Weights of a small masked image model: batches of 64.
Rows from block 9 of the encoder of a small masked image model, named by matrix and row number. Rows with one number belong to one neuron. Each number is 500 + 50 x the weight over its row's rms, rounded and kept within 0 to 999. All counts start at 0. Numbers have three digits each. After the name is the row's rms in percent of the matrix's.
After each neuron's rows are labels from the 100 images, of 14976, where the neuron reaches its highest value: "strongest on" is what is common among them. Only what is clearly more common there than usual is listed. The data: photos with spoken descriptions (Open Images, Localized Narratives). In brackets: how many of the 100.
# fc1: MLP up (encoder.blocks.9.mlp.fc1.weight, 384x192), inputs 0-191
# fc2: MLP down (encoder.blocks.9.mlp.fc2.weight, 192x384, transposed), outputs 0-191

fc1.220 102:539399567558568510452445618472451441602580438501508458403399449493545457494619501590548521542418510541514534438474593399552575513421523578399497392532420480619511407477512440547492440477514521444509549440450491432524549428514568454523524489491503519463485470510507519493504497481577426522388487453403551576479506466472465454498505519534582498530482499395507531444600489533553531466516502473528565492558537482562449562474561507412478464473482482468532578443591502475483468517543518506477489471535465460500543450538470553570465521505545475449529553483525447472518562511574497446
fc2.220 105:537461454447487469550592438449417495415443466505480517590485549445463489479492481415519473502544516402440629455471494506576404529540509536458409540469492478501512522460541530488513547530568490526478475488580505512470429574529559504560475518496522438549601445489501544543537560415510450535488483518479541408472540445393524476576430553417480523474579472448517464493419583343516464549641493494508512496483538503463477575550509476561420555532418571483425478526455447465543550486534459481522594511472466522486539512520484476458552544547495534507575464379431414566577484580504486532
strongest on: text has "text" (31)

fc1.117 125:480394580507437526495401465518556434526473448471524574507470459621550460441477441524502445474470567541488530571454491491439481524420571488540593505436512622519506482538447444545462534539410490481436562520499530462480507393560534440391395487458500393474507433422512512497506425505462505460534621464556410478476487536490461569508472445487464573487552452562444495549483532562517453433515525505504555434568452553551551498472560427543497471496510486460456483509472526542534526512499511499509506530439465533603418509445621541482504651473460523502568444555489516443425457484572555448
fc2.117 104:568489523579516544522514518580476554582590508494538470465574492569449399563627436489443449449568441511464521512559447483502467478538393458514508635501422509538429433473486609504608512457567554468483456558580509458535518586426418510567449489457442433471640405468435520525506476516475548593461498465492500488450550470495539510465494527526460442543537529389533514526464571482530496534471437436541428454510449525551496555548467496434538506468526531610512480467504474544557478556548561489492487569539550463504436472494415373537451493471447481464544491456539420485471538522521505529
strongest on: text has "sky" (50)

fc1.3 096:520464523454473485550490485418496447460524660487591471596525508445474495499483484478455510581544427545416514535493503515566512483522539478452574439514528451477511466461549502474535466528575501514483498645624499532544457462493565420584450459459485565575562475464522471558493503548507417480489427465503531521494558493516541530513495474434577584503411438408543533495508474535584503435538537393478424552432460399428539568446468512625615487501467517511531449434538487558487486500555474449487577513523549510478571550558468561485438439534485549560488565532523552576519529374454466485
fc2.3 102:535494431491549508463522473438572481535438494477558502398469473588482532540518538478471494449462545473615572526553346570588525557533511461493605448515451455531558472454564459562579427517467489535541485551479440475482481523467627594530535462434430493425423427488467409469486492437480512526513565514479442448462495478523550450471523614423485439441427473485503479454478484511546524463523478468436470534441466498504523466537462457570493606618549544464539560447522541501491447508425532535497503589526467482480455509517419544486480466554484597614479511430502558537599485470460384485
strongest on: text has "grass" (35)

fc1.126 087:561596491462453430506518531517516500465452481424486527542506518405437436499493505544551520572581425494486534508510545457425576455522470453530431497540605515535489436565465457456469469507526529532566508363524491504475507504512549490466578487442427397428478433396572627567532468494485500477561489439543474536384471445449491561535431478472517487525566457499474676517534509578554424436464479478464510462513579481500466444483500457500429467427486464480547510406480502477491511515528568514519550561551451472436491427479471575429544478512532572527555455452654534488510489424579478520
fc2.126 091:497481479468481512469487506496441576447572580460503471488484478511414433538486496511492415422461541439452610448507520484590535520492456419460469458529508494561482592461543597528574431440540572521448570542437362481500481469500443508461462603514521451539555565492381486499484457480480430551455506485526466482502489490509519493525551476504497472554580587528514404525442516470503598583563535426630441554448443556472507577490449549470518518469503455573495449573487550403532499523484496458495526458571561439464417560462453570581536526506494408430512544476527549598515473557522414417
strongest on: text has "grass" (26)

fc1.77 109:468490511454455518485564499545519486416438516442522571448533530390508531458490506550567522472608541543469443497431467430474516496576468507499455479497436472530482507527497426456421476491516570486537561473468436519517448386543453589462534594594486313530493603463437528461490495472561565460500521515527523545531553436473482479495551523462485539478581475499582574527552469470527562566518496514504436427497497527496506458505467559512547385520476395494572555418465534585514479544505427469556536485545536441415400516557494497466494527467568431479527507415484475675534539512582527460
fc2.77 101:500525519467466543446500554542522422451505374473476399538493463558540541557427508426473463544445504456496468486489570525551576465606538529482498436587514465400455532428476555485521487479584550401518522510604522471523570609410475477558481431508383527497456476572492511546461516508542474513514499537583363566534591540542543516461506496470556527497532535428545422522497495460522522510377513492523439467505483534579433471437524485484485414544528499502493526594562555424576587537573529471471447532445454504435581449530583510467501480436486476506569506436469446483594415509491445527
strongest on: text has "text" (26)

fc1.127 159:531493487484454603531460508528411562559482508576560491473525475522557379479481384546503569477429490563512536471464507527549545487459554474459496469581527396584511422472455509630418504541502482544505482551604504531519496494621550483503522466558469517446545470530562575456464456470422438485522500391440485540464513511509499532513539423450444461432468388479464592469443462459462478520471424396544522527451496547487551513522535426520435491487483533457581508528464520568540509485484547452489474545513475459553501363534522585501525509568487511587570439473443410486550487615605524460
fc2.127 133:547453433550602587503438434551484505549435477442588446503472480498397376531517556433526539538573472585434604502487502486457580483465510421495462481499490473524559474544463478521566514488526474462448539503440578450521533558527513482527510474469528481521543474465473446525543460454536553557484447502564475398532605468511562472550432467485527455508619530473521470407537466500521476475535478562520559480619585462558476600523306514470500531503520520478463589395407404436509526540569457408481505499496429523559493560514543482516458488548489580472582457462497484484452489492493502460
strongest on: text has "text" (29)

fc1.279 097:432423449501415533466491574531473442499475446609497558519479490479528434436509480484518478513512464600524530492592508509591522539585513458385452439574535481502453477509463597463472464527480488497469552480456525519486513592549500469590461612532532469481480419462473506551392510553444448641479529594509461535490506517579490449556429593405457461552498500572548468491434496527521431519490456435449441476542485541534452443369530565520543558427403485473586425536501471539558490514552491498568556515532524486461539498575438547571571437544457437495397510511565535499529534508544562500
fc2.279 105:486506510442500578530433462568570560555485512447625496554502581503431490487382491513473486490502574514454541467520625481352525468542563571514448498484480569535491561593450364506505546482524503554536533517432528597474478420506557508476421610491594530548538517498562557491503495572502442430418436506383526573418476481493487531517550421444469462463504502478501511382542519581496483566488480558522482517522460431548549501532468507510491519503548537524533565483488523512545506469417429481437527494608542540496460520459470460521514430535435502495466418496508353529447534473464490568
strongest on: text has "sky" (55)

fc1.116 073:499550475510522512492483507532503414524599512463559495415577490496452481399409495411533494551502533513482559519417480479531582450532529530595451496501474518488448530523443428309423451534444462509465441573513526522484501499377525573499498449390512579499462516533469459507437406484535484493525567525573507414536584503621475539486555428448514542507508518452566514560525482589534463530492541487485558575413441498552421519547398466568526547493544605505494522529488492556483519555551560532466453520519448509519560415513534470542538528471485585516584499478417533467438490554601507544
fc2.116 100:603434481484513428526522532474464529468487444525510545443525533519535625456513430480471518484514483465493429541498525452488517534477491517522473359378525533406557440436638407509481496491467498551509482511546494468427434566436468591480415517405525433504476552541540452555461400499506517562535597616520552492502451450597514434487472499429547580532490473533465470523523471488509505587471489594559527499505506521506554441604466452565564536461493468501500429466471487504509464500457511534497445486464432545518532477463493530529645497555467542654580575514461546503520464552485597522
strongest on: text has "text" (27)

fc1.30 098:494432455532404592451517528558522542556540568495469496475551427501463500539374590483413464456460529539469523497426448495524566508547597464480545558541538453516480506519497481497452460445461399520537517496540516450595529453516504599486432571534440541458542555584543531519507483498568532527485413600455450472551499419560523533577488586461451479480459513395477563529446416439495428492483505464517473477449524506519570592489493421422505521603468533495503383436531426478405487426519441493404480504481591589434583488480471488523487559516510459501480459511451499521542464591521601442
fc2.30 103:452375447435553481571460549553495485473530464486542361470471498478489408551462525520463581565502455538504550437462526559521595533434527430519533505479521500518485498528535514477533532593430502547581576530437525508500480413535512464461526451535561555533522477539557451522537530464483477550464521449550589462467477517531411536516493504584535578505550483476531509495470406527397477397419511500531543531580523463544531505426442552480523561536501445445537602456521583488513508631492427411451388450543467525545532576528529578589492523521539598554515482513576490487468422452397430463
strongest on: text has "trees" (87); text has "grass" (36)

fc1.332 082:424416499578439479534558460515574533384526470498533463471572564566447555537514517552484451501563573573554498422495473458403469574537493532482508534494444508458574430506571408622516509441498428466521466437469536486413446544523469503557510543507517509454558490399544505499446606475490470462470444523400535527474454496557557505579478491508474518490538517450418474466551515574514539516537489531519482394532539504545494465406541454545574459519536466557520458471389527484562482511371546485422519479555537537461547592538500533544547528517468630433537516346510511536494404501514521518
fc2.332 088:553531535402601500426450425446477444535555467452525553541379423489540515454520480476539573446522516477503471480462531546617474441407458509445471474541480569583419479511483452484439448602528471503494508539535417504488475425469577536437508493505521456507457476611534501481541370602475550498543504509563510465576482541492535463434613484505503564614479477490601509465441506488471516458527517523460515635509544542406516498575472538487519543500505558435453549528485483472547494472483519547515426489462410538539540410455490516476517437610486470457564546592496450439382477455503471503
strongest on: text has "sky" (60)

fc1.198 149:462414536597552428540502476413532469416442523415535503494461531533483577562511577465553412545553520504468398510562519578494584542508504464573490587458504550501472564598504490475550467504474493427433559491420522516448507451383421413495553435456447507557442520470512495521553546507446565525455495514540515477481514508512493437493492479595543496514491615455493493515557534537512511479532498594474485523507600506511538551540481591552493453453528497514526524392567551455537506530451387560533415514502448522527449456499523426495442438414459480469453586577545530419460566359512530581
fc2.198 125:486485425526656465473555449556502486443474619481555499516455538544508453482397541429530516518512519534432554526518548478427591463454563444477446459614531477510539448573491519644544561494488447414457544487442593547444489479547533460494528593496581509484439507422492450407485461453527468485495461530507456434589543555543445456541544499481461482467532531526521474438510525495469495467560495516558445581651554482501543648448406532493526509485533548508459586451509418526531571590526461438494491469501473523530464496494537475537390597537495516453504466559509443480488566485478504530
strongest on: text has "sky" (52)

fc1.218 108:521551552550464482579473471454497436509522443585488503508444484571551451485487461545541488495490497462419507468505542604591490534536488467471499490415473539453488473416603525439550442560513505448409512445504554421534450543435517459532437442605506499536500443503542424539543442502537451497482500535515526516509587502520468445515493544482554558543567510548514538307449566596446535530535580530512480618479471558507534467501468471511632508457526480534456471502454497577476508529582602602484453426482554464502377510442549532465424541440553537447419489455476490389561506522553520523
fc2.218 109:507527442545538556412546536622442467568524441500540524496498417492442435534516455466509503429487476563425473487556496452531481469491500514550541555564476522543403463557426508519572483508552515539416513533444645449470469511509418570340619529458481509504500448523439475553591461506483482526485449540484505534495432498497472495470475510429509530534426501530546473531482486570487510510491480512455480538560471571522479591420382485401422512612451421543536599482432479496514534532520502468471417456493534501488526490457541631516382555441489542452496536546378442546479543536534516462
strongest on: text has "sky" (75); text has "trees" (61)

fc1.263 086:528403573423451528525575479483442527553489555524468531389446499537508515507464526488541499467438452521543390451545470466518531558576480503484523481531503526498482530423477450468489463401437459501419478524484444446472450427495567594558461506518519539517492511432520508499498436612459487444523479568480485517507552569527550471551530498465491414526572473563547450448527491472454566335555474524447548413528523490476473457493488444491475701495488497546543509503528459507453520477473474499460460619535558590503635447564486487460410371534504513510461485458510560591574482509523548420
fc2.263 085:476540453532538476574506522580497505467537446620430498512461507498591510470541394431563447543486541455441489589515539504553441520527516551484468449523587471518497494477479430461511472487481559406558451474478486578481560507539457385413513507528481480498547457480558550593518485385512518530482502573510495436502472521577513521576463471538428602443449498471448562457502504554504589518461596513513522479466512547529486405517490532507497490461532495454478436483605543625457468453532499553470497439389589628579528498485559513407525510556581549484497398572546478516500428400553430530
strongest on: text has "plants" (26)

fc1.232 100:448510549528485568514419474431448520539553479539488509617467454523448509460484552387464618482441506498461434447529513475528466549507457553409546484513482513498490388470574489488535470535528505498427538439504505395550531544524488520477445464522610523574445535532540504495507452485491435412441466600500413556496545450540391393502615494501563501503520519482564526488461458525502393543555508527533601517506557482564482507426463391472488440519516529457487410579471492586527465505538483563489564421504479507475461457492464575514526591512446519445480437422566437551560543550643499498
fc2.232 114:478511576444406455548525539564480441554525517523563522476550465452412569468466502569455534565581505503455503533503514560491481450481459535481391459417560482535462525506478519547484539453542456491499537559445519458442484474565512490523498537466522433598523482424548475430540526543548520539528409485392529516517542484442546550455520488538497428448519493544496443478527508585425592430471423519512433398508438430506569561502490512536517455571479522586570552564497462571565579486569395425409488467556529559549495494506476439483533526414459380482473361447397497535452624477490499484
strongest on: text has "sky" (88); text has "trees" (55); text has "top" (30); text has "water" (26)

fc1.58 096:498510491510588521634524530523559531532410436606485509484487429516506532622523533430531534375507527431418495526446467447472526512531530442376542384545546558501534516604508500461408565474496468527473491499495472502576559433562435423533436544492493513508439571448433535513587377503447528505445500523491391405523504578545455596506483518570455490512497491498545486514533508494498538566404487579530496419509497547509488462556558531464555541432489512461506481518537529494465519403493422543512535499556450437486457430532539516533435554434493571528532515532638516518518450563455516465
fc2.58 098:549585612630460407489463438463498483516500540427510463501516498545380508505484537485510448492450538521575607540490412564515489455502496528475498565462481474485507459434469476479546570488559557499499464506445460567562492501454440547525577509489565506514410453502423494482508450494448502522473354523602511531558547576570647442463504448428513559462572468538471551455547521456522549535556408443486515603453604482468531437491531466497559486491537562571451492449561416564507415477478548522445446489407493523422479516426492490530475502484423472540451477474481593538526495498600508558
strongest on: text has "buildings" (26)