From a checkpoint of a small masked image model: trained on photos with spoken descriptions (Open Images, Localized Narratives).
Rows from block 3 of the encoder of a small masked image model, named by matrix and row number. Rows with one number belong to one neuron. Each number is 128 + 32 x the weight over its row's rms, rounded and kept within 0 to 255. All counts start at 0. After the name is the row's rms in percent of the matrix's.
After each neuron's rows are labels from the 100 images, of 14976, where the neuron reaches its highest value: "responds to" is what is common among them. Only what is clearly more common there than usual is listed. The data: photos with spoken descriptions (Open Images, Localized Narratives). In brackets: how many of the 100.
# fc1: MLP up (encoder.blocks.3.mlp.fc1.weight, 384x192), inputs 96-143
# fc2: MLP down (encoder.blocks.3.mlp.fc2.weight, 192x384, transposed), outputs 96-143

fc1.151 094 [111 169 181 123 113 167 156 154 156 105 169 133  89  67 181 142 144  88 158 132  90  79 173 143 102 107  40 129 177 155 141 121 127 158 136  93 118 185 188 134 116 106 111 101 118 178 121 124]
fc2.151 092 [ 81  96 111 185 169 142  99 143 100 135 120 171 103 123 113  52  80 128 119 124  94 122 113 139 131 150 160 123 148 191 106 114 109  76 107 128 109 140  53 114 129 114 162  91 119 161 149 142]
responds to: text has "sky" (64)

fc1.252 105 [155 159 118 110 134 141 159 118 137 174  88 100 186 143 154 137 132 103 170 177 139  90 160  68 110 157 138 108 180 153 107 142 108 159  95 112 100  68 144 137  82  97 176 123  57  99 217 104]
fc2.252 109 [121 212 101 102 135  84 165  79 143  86 175 199 125 130 113 148 136 119  94 139 119 151 181 127 145 181 150 134 150 167 170 117  12  81 125  75  38 155 160 122 114 144 142  80 174 104 101 103]
responds to: text has "wall" (46)

fc1.148 107 [ 96 112 141 158 100 203 113 146 130  94 124 157 146 121 122 148  63 144 101 160 141 146 154  74 119 118  80 149 118 163 184  87 125  82  52 125 101 121 144 110 156  84 152 171 111  89 150 171]
fc2.148 103 [136 115 152  90 123 174 144 168  86 193  87 168 122  58 122  97 147 123 147  83 121 142 127 133 154 131 106 103 114  77 129 128 138 117 115  96 122 190 115 108 174 129 135 115 102 122 103 142]
responds to: text has "flowers" (25)

fc1.146 082 [133 158 142 128 131 114  99  92 103 170 119 107  50 116 108 109 145 128  86 156  49 116 134  80 108 116 103 140 129 114 160  80 124 185  69 155 133 110 149 117  75  96 148  98 101 123  79 136]
fc2.146 097 [121 156 104 124 144 149 144 163 154 109 119 161 121 166 135  99 129 188 110 100  96 151 119 107  84 120  96 145 129 106 146  92 117 131  67 156 103 136 131  73 140 100 101 114  91 141 136  50]
responds to: text has "sky" (65)

fc1.353 105 [ 97 106 129 145 161 136 169  59 107  85 132  95  88 120 104 118 149 117  84 121 113 164 207  87 110 106 111 144 145 150 148 155 105  96 136  98 112 111 137 140 108 160 155 188 107 135 123 167]
fc2.353 108 [117 103  84 106 200 124 117 164 129 161 152 104 101 155 173 114 107 106 137 153  93 171 112 110 152  89 113 159 125 123 135 140 198  76 129 196 142 168 137  67 117 160 119 184 177 173  98 108]
responds to: text has "wearing" (31); text has "woman" (29)

fc1.26 114 [149 137 172 182 121 122 107  81  81 124  66  96 120 117  94 108 127  61  79 112 156 161 176  89 130 119 166  96 116  76  98 165 141 107 154  87 110 141 150 125 113 167 115 163 148  84 105  92]
fc2.26 121 [147 154  85 128  87 145 199 132 100 131 104 122 122 118 130 171 176 127 130  95 145  81  91 203 137 103  94  66 135  94 174  82 125 107 125 188 104 140 180  86 154 141 121 183 189 141 160 151]
responds to: text has "black" (25)

fc1.159 101 [158 145 104 183 126 163  96 113 177 128 131  91 141 131 130  68 139 122 180 101 120 126 122 143 162 133  70 148  82 161 168 145 139 137 135  86 101  73 180 113 109 167  77 130 154  88  83 142]
fc2.159 105 [ 95 131 167 114 136 107 142 104 115 123  97 137 131 108  83 168 107 114  77  74 127 100 114 125 113 175 142 151 124 137 127 137 151 181  68 159 103  86 132  78 104 120 160 160 111 125 214  81]
responds to: text has "white" (34)

fc1.367 078 [142 113 162  98 124 187 112 139  94 152 127 173 163 118 112 158 148 101 178 199 140 158 152 155 179 115 104 103 117 105 127 135 150 127 102 147 181 142 182 172  51 172 109 158   0 107 151 120]
fc2.367 076 [155 161 104 136 110 164 115  99 143 140 168 123 108 196 161 126  92  94 102 109 141 166 166 160 111 121 152 125 136 129 179 130  82 136 147 138 127 163 172 115 216 125 157 116 178 134 119 118]
responds to: text has "plants" (32); text has "grass" (30)

fc1.36 106 [139 154 105 111  61 160  92  94 160 180 105 116 117 121 129  86 144 120  87  67 194 150  35 102 144 145 142  91 131 131 117 150 149 172 139  99  84 132  95 147 139 160  95 107 105  95  96 140]
fc2.36 105 [131 138  96 151 126  90 148 191 160 105  67 132  85 155 168 102 132 106 128  62 110 143 135  67 133  96 160 130 139 145 111 116 120 127 160 112 111 102  73 158 103  50 157  80 102  94  85  96]
responds to: text has "black" (27)

fc1.195 099 [ 95 150 116 108 131 135 143 113 175 179  88 116 168 149 153 143 134 107 127  80  88 121 142 105 147 116 114 102  94 114 133 133  58 118 134 151 143 117  71 140 112 205 115 128 137 105 145 145]
fc2.195 122 [119 128 152  77 147 156 158 116 153 148 144 156 101 143 141 174 121 125  76 144 154 168 173 154 119 125 174 130 118 169 130 130 140 168  95  87 145 111 114 143 131 115 147  97 128  24 143  47]
responds to: text has "man" (32)

fc1.27 089 [129 137 150 119 109 143  98 143 127 135  96 195 144 119 141 115  97  92 180  80  75 151 115 133  94  96 102 107  86 133 142 129  98 135 127 147 135 141  68 114 155 112 164 110 109 141 134 126]
fc2.27 099 [ 55 106 121 101 106  82 112 119  88 130 173 141  88  73 120 148  89 163  74 150 101 183  87 123  64 125 105 144  86 207 105 169 104 132 131  86 179 149 124 101 109 100 130 179 186 158 121 163]
responds to: text has "road" (25)

fc1.307 121 [108  96 158 140 172  86  92 118 154 123 117  96  87 136 106 178 114  40 161  97 124  79 147 144 125 108 123 127  71 126 180 101 117 121 158 134 145 157 137 139 151 135  40 156 134 112 124 108]
fc2.307 117 [111 149 152 127 151 140 165 154 126 103 132 142 207 124 141 176 132 140 156  98 153 127 160  89 110 170 187  71 141 129 124 124 124 136 109 126 191 179  71 173  57 137 156 173 102 170 102 169]
responds to: text has "black" (26)

fc1.17 096 [150 123 150 148 137 129 136 116  46 168 127  93 150 134 141  81 106 143 108 134 118  35 156 148 151 182 145 148  83 127  93 169 126 146  91  76 118 115 142 117 161  98 151 177 138 125  95 164]
fc2.17 104 [110 137 144 147 153 144  95 153 108 189 132 141 198  91 104 131 141 107 178 106 108 186 171 169  96  85 109 136 150  98 132 146  97 134 100 160  86 184 135 167 119  75 119  73 113 157 116 109]
responds to: text has "sky" (49)

fc1.24 103 [141  82 202 146 150 172 154 133 131  22 133 152 155 166 114 159 102 173 112 127  80 175  90 124 154 137 149 120  80 102 162 114 125 111 171 125 158  96 109 137 141 162 122  74  85 111  66 136]
fc2.24 100 [144 128  80 132 105 166  80 131 163 142 166 117  90  82 126  97 139 109  95 118 122 131 122 118 152 126 146 151 100 155 159 128 106  26 127 145 149  72 128 207  69 114  94  76 160 161 163 205]
responds to: text has "color" (30)

fc1.22 129 [130 105 175 138 102 154 181 120 147 134 135 103 111 152  89 116 136 149 122  59 173 100 130 105 150 156  77 104  99 150  16 164 102 198 109  99 118 157 123 119 106 119 146 145 134 132 149 183]
fc2.22 116 [125 131 137 136  38 103 104  96 185 146 148  89 103  55  98 167  92 172 126 138 124 165  93 141 162 131 173 144 146 135 122 178  97 156  40 189 167  49 124  66 101 126  81 166 160 179 144  94]
responds to: text has "black" (26)

fc1.16 080 [100  93 155 114 150 150 116 211 198 120 133 109 121 150 165 174 131 117 140 100 162 122 106  92 111 110 138 163 105 154 119 143 144 105 127 188 142 123 126 150 144 103 143 134 177 116 130 123]
fc2.16 093 [157 110  78 128 147 151 100 129 142 173 171 138 148 121 151 102 156 177 118  73 136 134  59 175 165 135 155 127 126 121 122 143 151  94  76 147 134 170 134 155 171 168  88 101 129 120  78 114]
responds to: text has "color" (32)

fc1.274 093 [128 103  67 113 187 157 140  69 102 120 149 106 126 147 157 103 175 133 141  68 142 157 166 135 141 133 140 101 146 142 129 142  95  77  81 176 105  99 111 115 109  78 138  92 154 107 124 117]
fc2.274 113 [118 105  98 137 119 136 173 128 100 130 148 153 131 114 172  95 124 168  66 107 137 129 120 161  91 152 100 134 126 127  98 107 137 163 168 108 134 156 158 146 150 100  83  85  97 111 217 128]
responds to: text has "wall" (41)

fc1.276 099 [109 117  94 155 189  97 139  80  65 124 210 137 128  85 150 135 111  93 142 131 132 164  92 205 116 130  84 137 180 139 113  56 144 153 134 109 105  93 160 214 132 103 152  44 137 157 136  95]
fc2.276 099 [ 91 159 164 128 125 124 131 167  92  63 138 115 143 148 110 157 113 186 117 113 165  99 151 122 147 103 125 103 119 161 136 120 130 139  95 114 118 106 109 174 143  85 213 108 121  98 122 114]
responds to: text has "sky" (54); text has "plants" (26)

fc1.86 100 [134 137  97  96 178 148 134 166 151 124 116 179 104 140 184 112 112 123 161 120 173  56 140 151 110 132  95 142  95 141 198 172 112 172 183 125 188 143 128 137 146  79 184 124  99 153 168 156]
fc2.86 107 [141 126  86 127  92 148  85 161 154 118 161 140 126  81 115 181 107  67 120 111 189 121 111 167 103 110 114 164 135 147 102 115 136 107 173 143  94 112 128 108 132 136 158  62 106 164 139 143]
responds to: text has "text" (26)

fc1.272 101 [123 187 179 142 149  49 101 173  91 170 162 157 131 126  75 154 104 101 105 155 127  97 161 161 127 130  97 136  95 108  75 149 136  98 105 157 133 125 161 151 108 160  66 141 171 157 143 103]
fc2.272 111 [180 111 113  96 150 141 138 167 122  86  85 140  92 149  48 148 118 103  73  35 184  87 172 139 140 117  96 161 175 105 131 155 114  80 176 142 153 154 155 100 160 146 136  47 147 112 189 155]
responds to: text has "man" (31); text has "black" (27)

fc1.249 105 [148 117  99 118 120 137 129 136 114  87 126 100 152 152 106 155 158 152 134 107 122 148 147 110 138 161  73 119 123 113 112 120 104  98 116 125 137  87 202 131 117 136 118  61 181 132 142 161]
fc2.249 111 [110  81 110 125 119 117 132 157 140 114 119 141 108  94  67 163 147  85 169  96 106 102 179 114 123 148 163 157 142 164  85 169 130 118 161 125 158  88 106 131 152  96 136 135 162  92 155 111]
responds to: text has "white" (31); text has "color" (30)

fc1.194 091 [174  90 144 125 175 125 137 169 112 190  91 146 159 149  94  85 168 140 158 112 118 171 100 111 136 179 161  86 156 136 105 151 136 110 135 209 112 204 124 120 141 111  88 121 163  98 188 131]
fc2.194 084 [133 151 107 151 139 128 141  91 166  58 178 118 130 103 172 139  79 111 137 155 108  84 114 133  88  83  79 168 105 184 139  92 128 105 167  47 169 138 180  86 152 148 130 118 139 154  96  85]
responds to: text has "plants" (28)

fc1.156 098 [ 85 146 145 177 171 144 157 164 124 132 138 150 144 108 141 117 119 162  59 163  69  97 184 176  65 154  44 162 153 109 107 123 146 120 128  96  84 198  86 119  87  90  99 136 113 112 123 138]
fc2.156 102 [130 114  89 109 138 143 109  82 115 127  95 147  84 166 115  91  63 129 109  87  80  86  74 105 178 128 101 118 148 166 138 113  75 148 143  90 124 190 115 122 102 110 145 144  88 172 104 151]
responds to: text has "sky" (55)

fc1.300 079 [149 134 129 166 118 112 127 130 104  99 130 167 113 109 138  75 108 104 141 144 166 103 150 115  94  37 129 124  96 151 106 102 102 115 106 121 141 159  71 116 122 190 152 118 189 174 143 152]
fc2.300 077 [113 119  98  50 139 158  59  96 108 119  79 121 168 140 137 137 157 142 157 102 171 123 112  98 173 160 127  65 176 111 158 168 101 134 123 129  88 101 137 120 122 140 151 111  71 118  96  57]
responds to: text has "plants" (27)

fc1.177 105 [139 120 171 190 131 117 128  73 127 141 148  74 128  56 139  93 112 176 104  78 141 140 188  87 154 135  92 118  88 127 162 144  89 137 117 117 121 141 161 133 142  51 108 187 190 143 106 121]
fc2.177 119 [112  93 134 124 115 162 148 118 130 135 124  92 127  76  60  16  88  77 120 108 108 142 154  94  85 150 135 128 124 115 184 143 113 143 131 119 154 135 147 137 148  80 126 145 180 122 168 132]
responds to: text has "people" (47)

fc1.214 104 [128 158 178  92 137 165 150 158 101 111 115 147 110 108 127 116 104 101 150  99 114 152 145 167 153 119 142 117  81  37 160 141 194 178 115 128  98 120 135 100 104 129 112  92  92  81  98 136]
fc2.214 086 [118 158 117 148 107  88 175 154 184  98 160 117  75 115 166 129 118 149 144 135  90 110 103   7  83 137 172 139 115 160 137 119  92  88 138  97 125 126  59 139  93 122 197 154 132 171 114 100]
responds to: text has "color" (30)

fc1.96 093 [130 212 135 125 124  41 122 115  35 168 115  94 104 160 159 154 165  93 102 128 138 104 148 161 152  93 107 169 134 118 129  85 121 143  87 145 198 100 146 144 154 104 189 100 172 137 108 154]
fc2.96 103 [154 105 128 188 150 150 163 116 103 101 127 106 167 119 158  89 150  87 110 174 152 109 157 113 144  82 175 141  99 181 125 127 119 133  89 153 163 132 165 127  89 104 153 154 106 140  76 112]
responds to: text has "sky" (59)

fc1.116 093 [138 134 169 101 162 120 115 160 132 190 105 149  51  97 164 118  78 143 116 116  68 134 154 143 139 124 110 175 119 134 153 151 102 148 118 102 175 163 105  90 180  67 140 131 115 111 155 125]
fc2.116 105 [137 131 126 136 165 172 139 110 149 170 144 112 188 126 161 103  95  84 104 113 163 103 102  99 131 152 130 152 104 153 162 206 132 176 133 128 141 156  86  75 148 153 111 158 137 120 117  99]
responds to: text has "grass" (26)

fc1.63 095 [120 167 138 158 153 155 153 117 112 119 107 107 165 132 166 153 190  86 191  71 119 133 146 138 183 164 120 132 128 108 122 113 120  50 113  92 122 166 197 109 140 190 111  80 151 156 121 111]
fc2.63 103 [103 128 168 111 111  88 172 165 131 151 157 118 161 156 106  53 155 122 114 153 128 102 101 122  98 118 157 155 158 151 117 120 138 138 109 160 151 170 125  64 156 109 101 164 171  98 131 154]
responds to: text has "black" (26)

fc1.73 082 [117  83 192 101 133 111 169 102 126 142 115 141 136 166  75  79  77 117 113 102 113 138 126  80 127 101 171 139 103 157  84 139 114  93 154  96  74 117  63 188 120 104 151 114 128 209 111 145]
fc2.73 081 [149 101 144 119 117 121 177 176 112 126 144 105 112 111 113 162 137  74 129 160 161 154 102 135 154 139 117 157 134 146 135 102 166 145  92 100  76 121 133 119 133 121  89 123 101  65 146 148]
responds to: text has "holding" (36)

fc1.326 086 [119 110 119 130  83 151 105  93 102  93 209  65 127  87 110 219 141 137 156 186  78 134 126 105 161 184 140  89  81 137 132 166 153 136 118 139 120 124 117 170 125 138 135 151 126  85 102  74]
fc2.326 075 [133 129 148 102 132 123 147 158 122 132  60 169 132 181 152  79 116 152 133  75 180 106 120 138 143  37 142  81 170 147 135 100  96 130 138 138  83 153 142  85 137 118 107  21 112 132 161 119]
responds to: text has "blue" (26)

fc1.139 101 [165 113 106  90 113 131 157 125 103  92  92 147 146 130 141 136  44  48  78 145 109  65 165 150 118 163 134 152 155 152 129  85 129 163 147  77 148 153 126 112 169 140 165 154 121 118 158  80]
fc2.139 107 [136  91 135 105 212 142 110 130 158 151  82 127 111 139 127  91 192 117 150 132 117  95  87 122  47 171  74 127 157 130 198 158  84  99 151 119 137 132 152 160 101 151 115 111 188 110 115 173]
responds to: text has "text" (27)

fc1.2 103 [138 139 104 153 113 101 159 133 120 117 129 171 147 132 172  69  98  68 131 149 148 149 106 126  90 133 112 162  71  96 148  88 112 161  99 137 148 166 136 127 161  86 142 134 175 125  78 131]
fc2.2 087 [132  97  94 101 118 188 142 152 139 136 148 128 152 156 105 153 117 133 130  87 177 158 144 150 140 182 128 171  85 147 159 111 114 117 130 112 118  89  68 130 106 109 149 134  94 118 119 124]
responds to: text has "red" (27)

fc1.190 099 [151  85 128 170 118 150  89 101 149  49 159 129 132 117 113 162 129 136 171 125 160 112 129 128  89 132  97 127 188 152  97 150 153 104  83 131  94  91 176 146 154  88 142 153 144 113  81  93]
fc2.190 099 [126 102 106  68 145 137 134 182 122 163 100  90 107 133 153 166  98 113  64  92 212 164 185 150 121  89 109 122  76 120 176 112 180 149 134 111 152 131 121 108  82 106 189 139 143 104 134  99]
responds to: text has "plants" (36); text has "grass" (28)

fc1.226 084 [117 130 108 163 176  78  77  73 127  86 136  94 138  85 133  92 102 125 157  77 151 143 165 132 101 131 144 162 150 176 104 140 114 124 123 132 127 217 150 192  84 115 134 100 127 166 132 120]
fc2.226 094 [150 142 162 144 132  89 177 187 134 119 111 107  80 133 114 118  96 122 119 124 182 170 167 103 155 113 143 139 109 155 146 104  95 180 107 149 153 124 135 156 104 193  90 104 113 119  91 146]
responds to: text has "grass" (27)

fc1.228 080 [151 129 122  95 101 151  99 113 166  68 112 133 118  86  89 128 111 132 152 184  56 183  79 145 196 136 132 106 156  99 178 153 130 161 140 108 128  98 137 127 165  97 112 117 188 101  42 182]
fc2.228 069 [123 106 187 130 116  88 130 192  99 153 127 147 157 203 166 145 137 144 111 122 156  77 164 110 148  93 161 131 118 119  74 144 119 102 139 162 157 190 120 195  97 158 126 143  68 204 140  51]
responds to: text has "white" (31)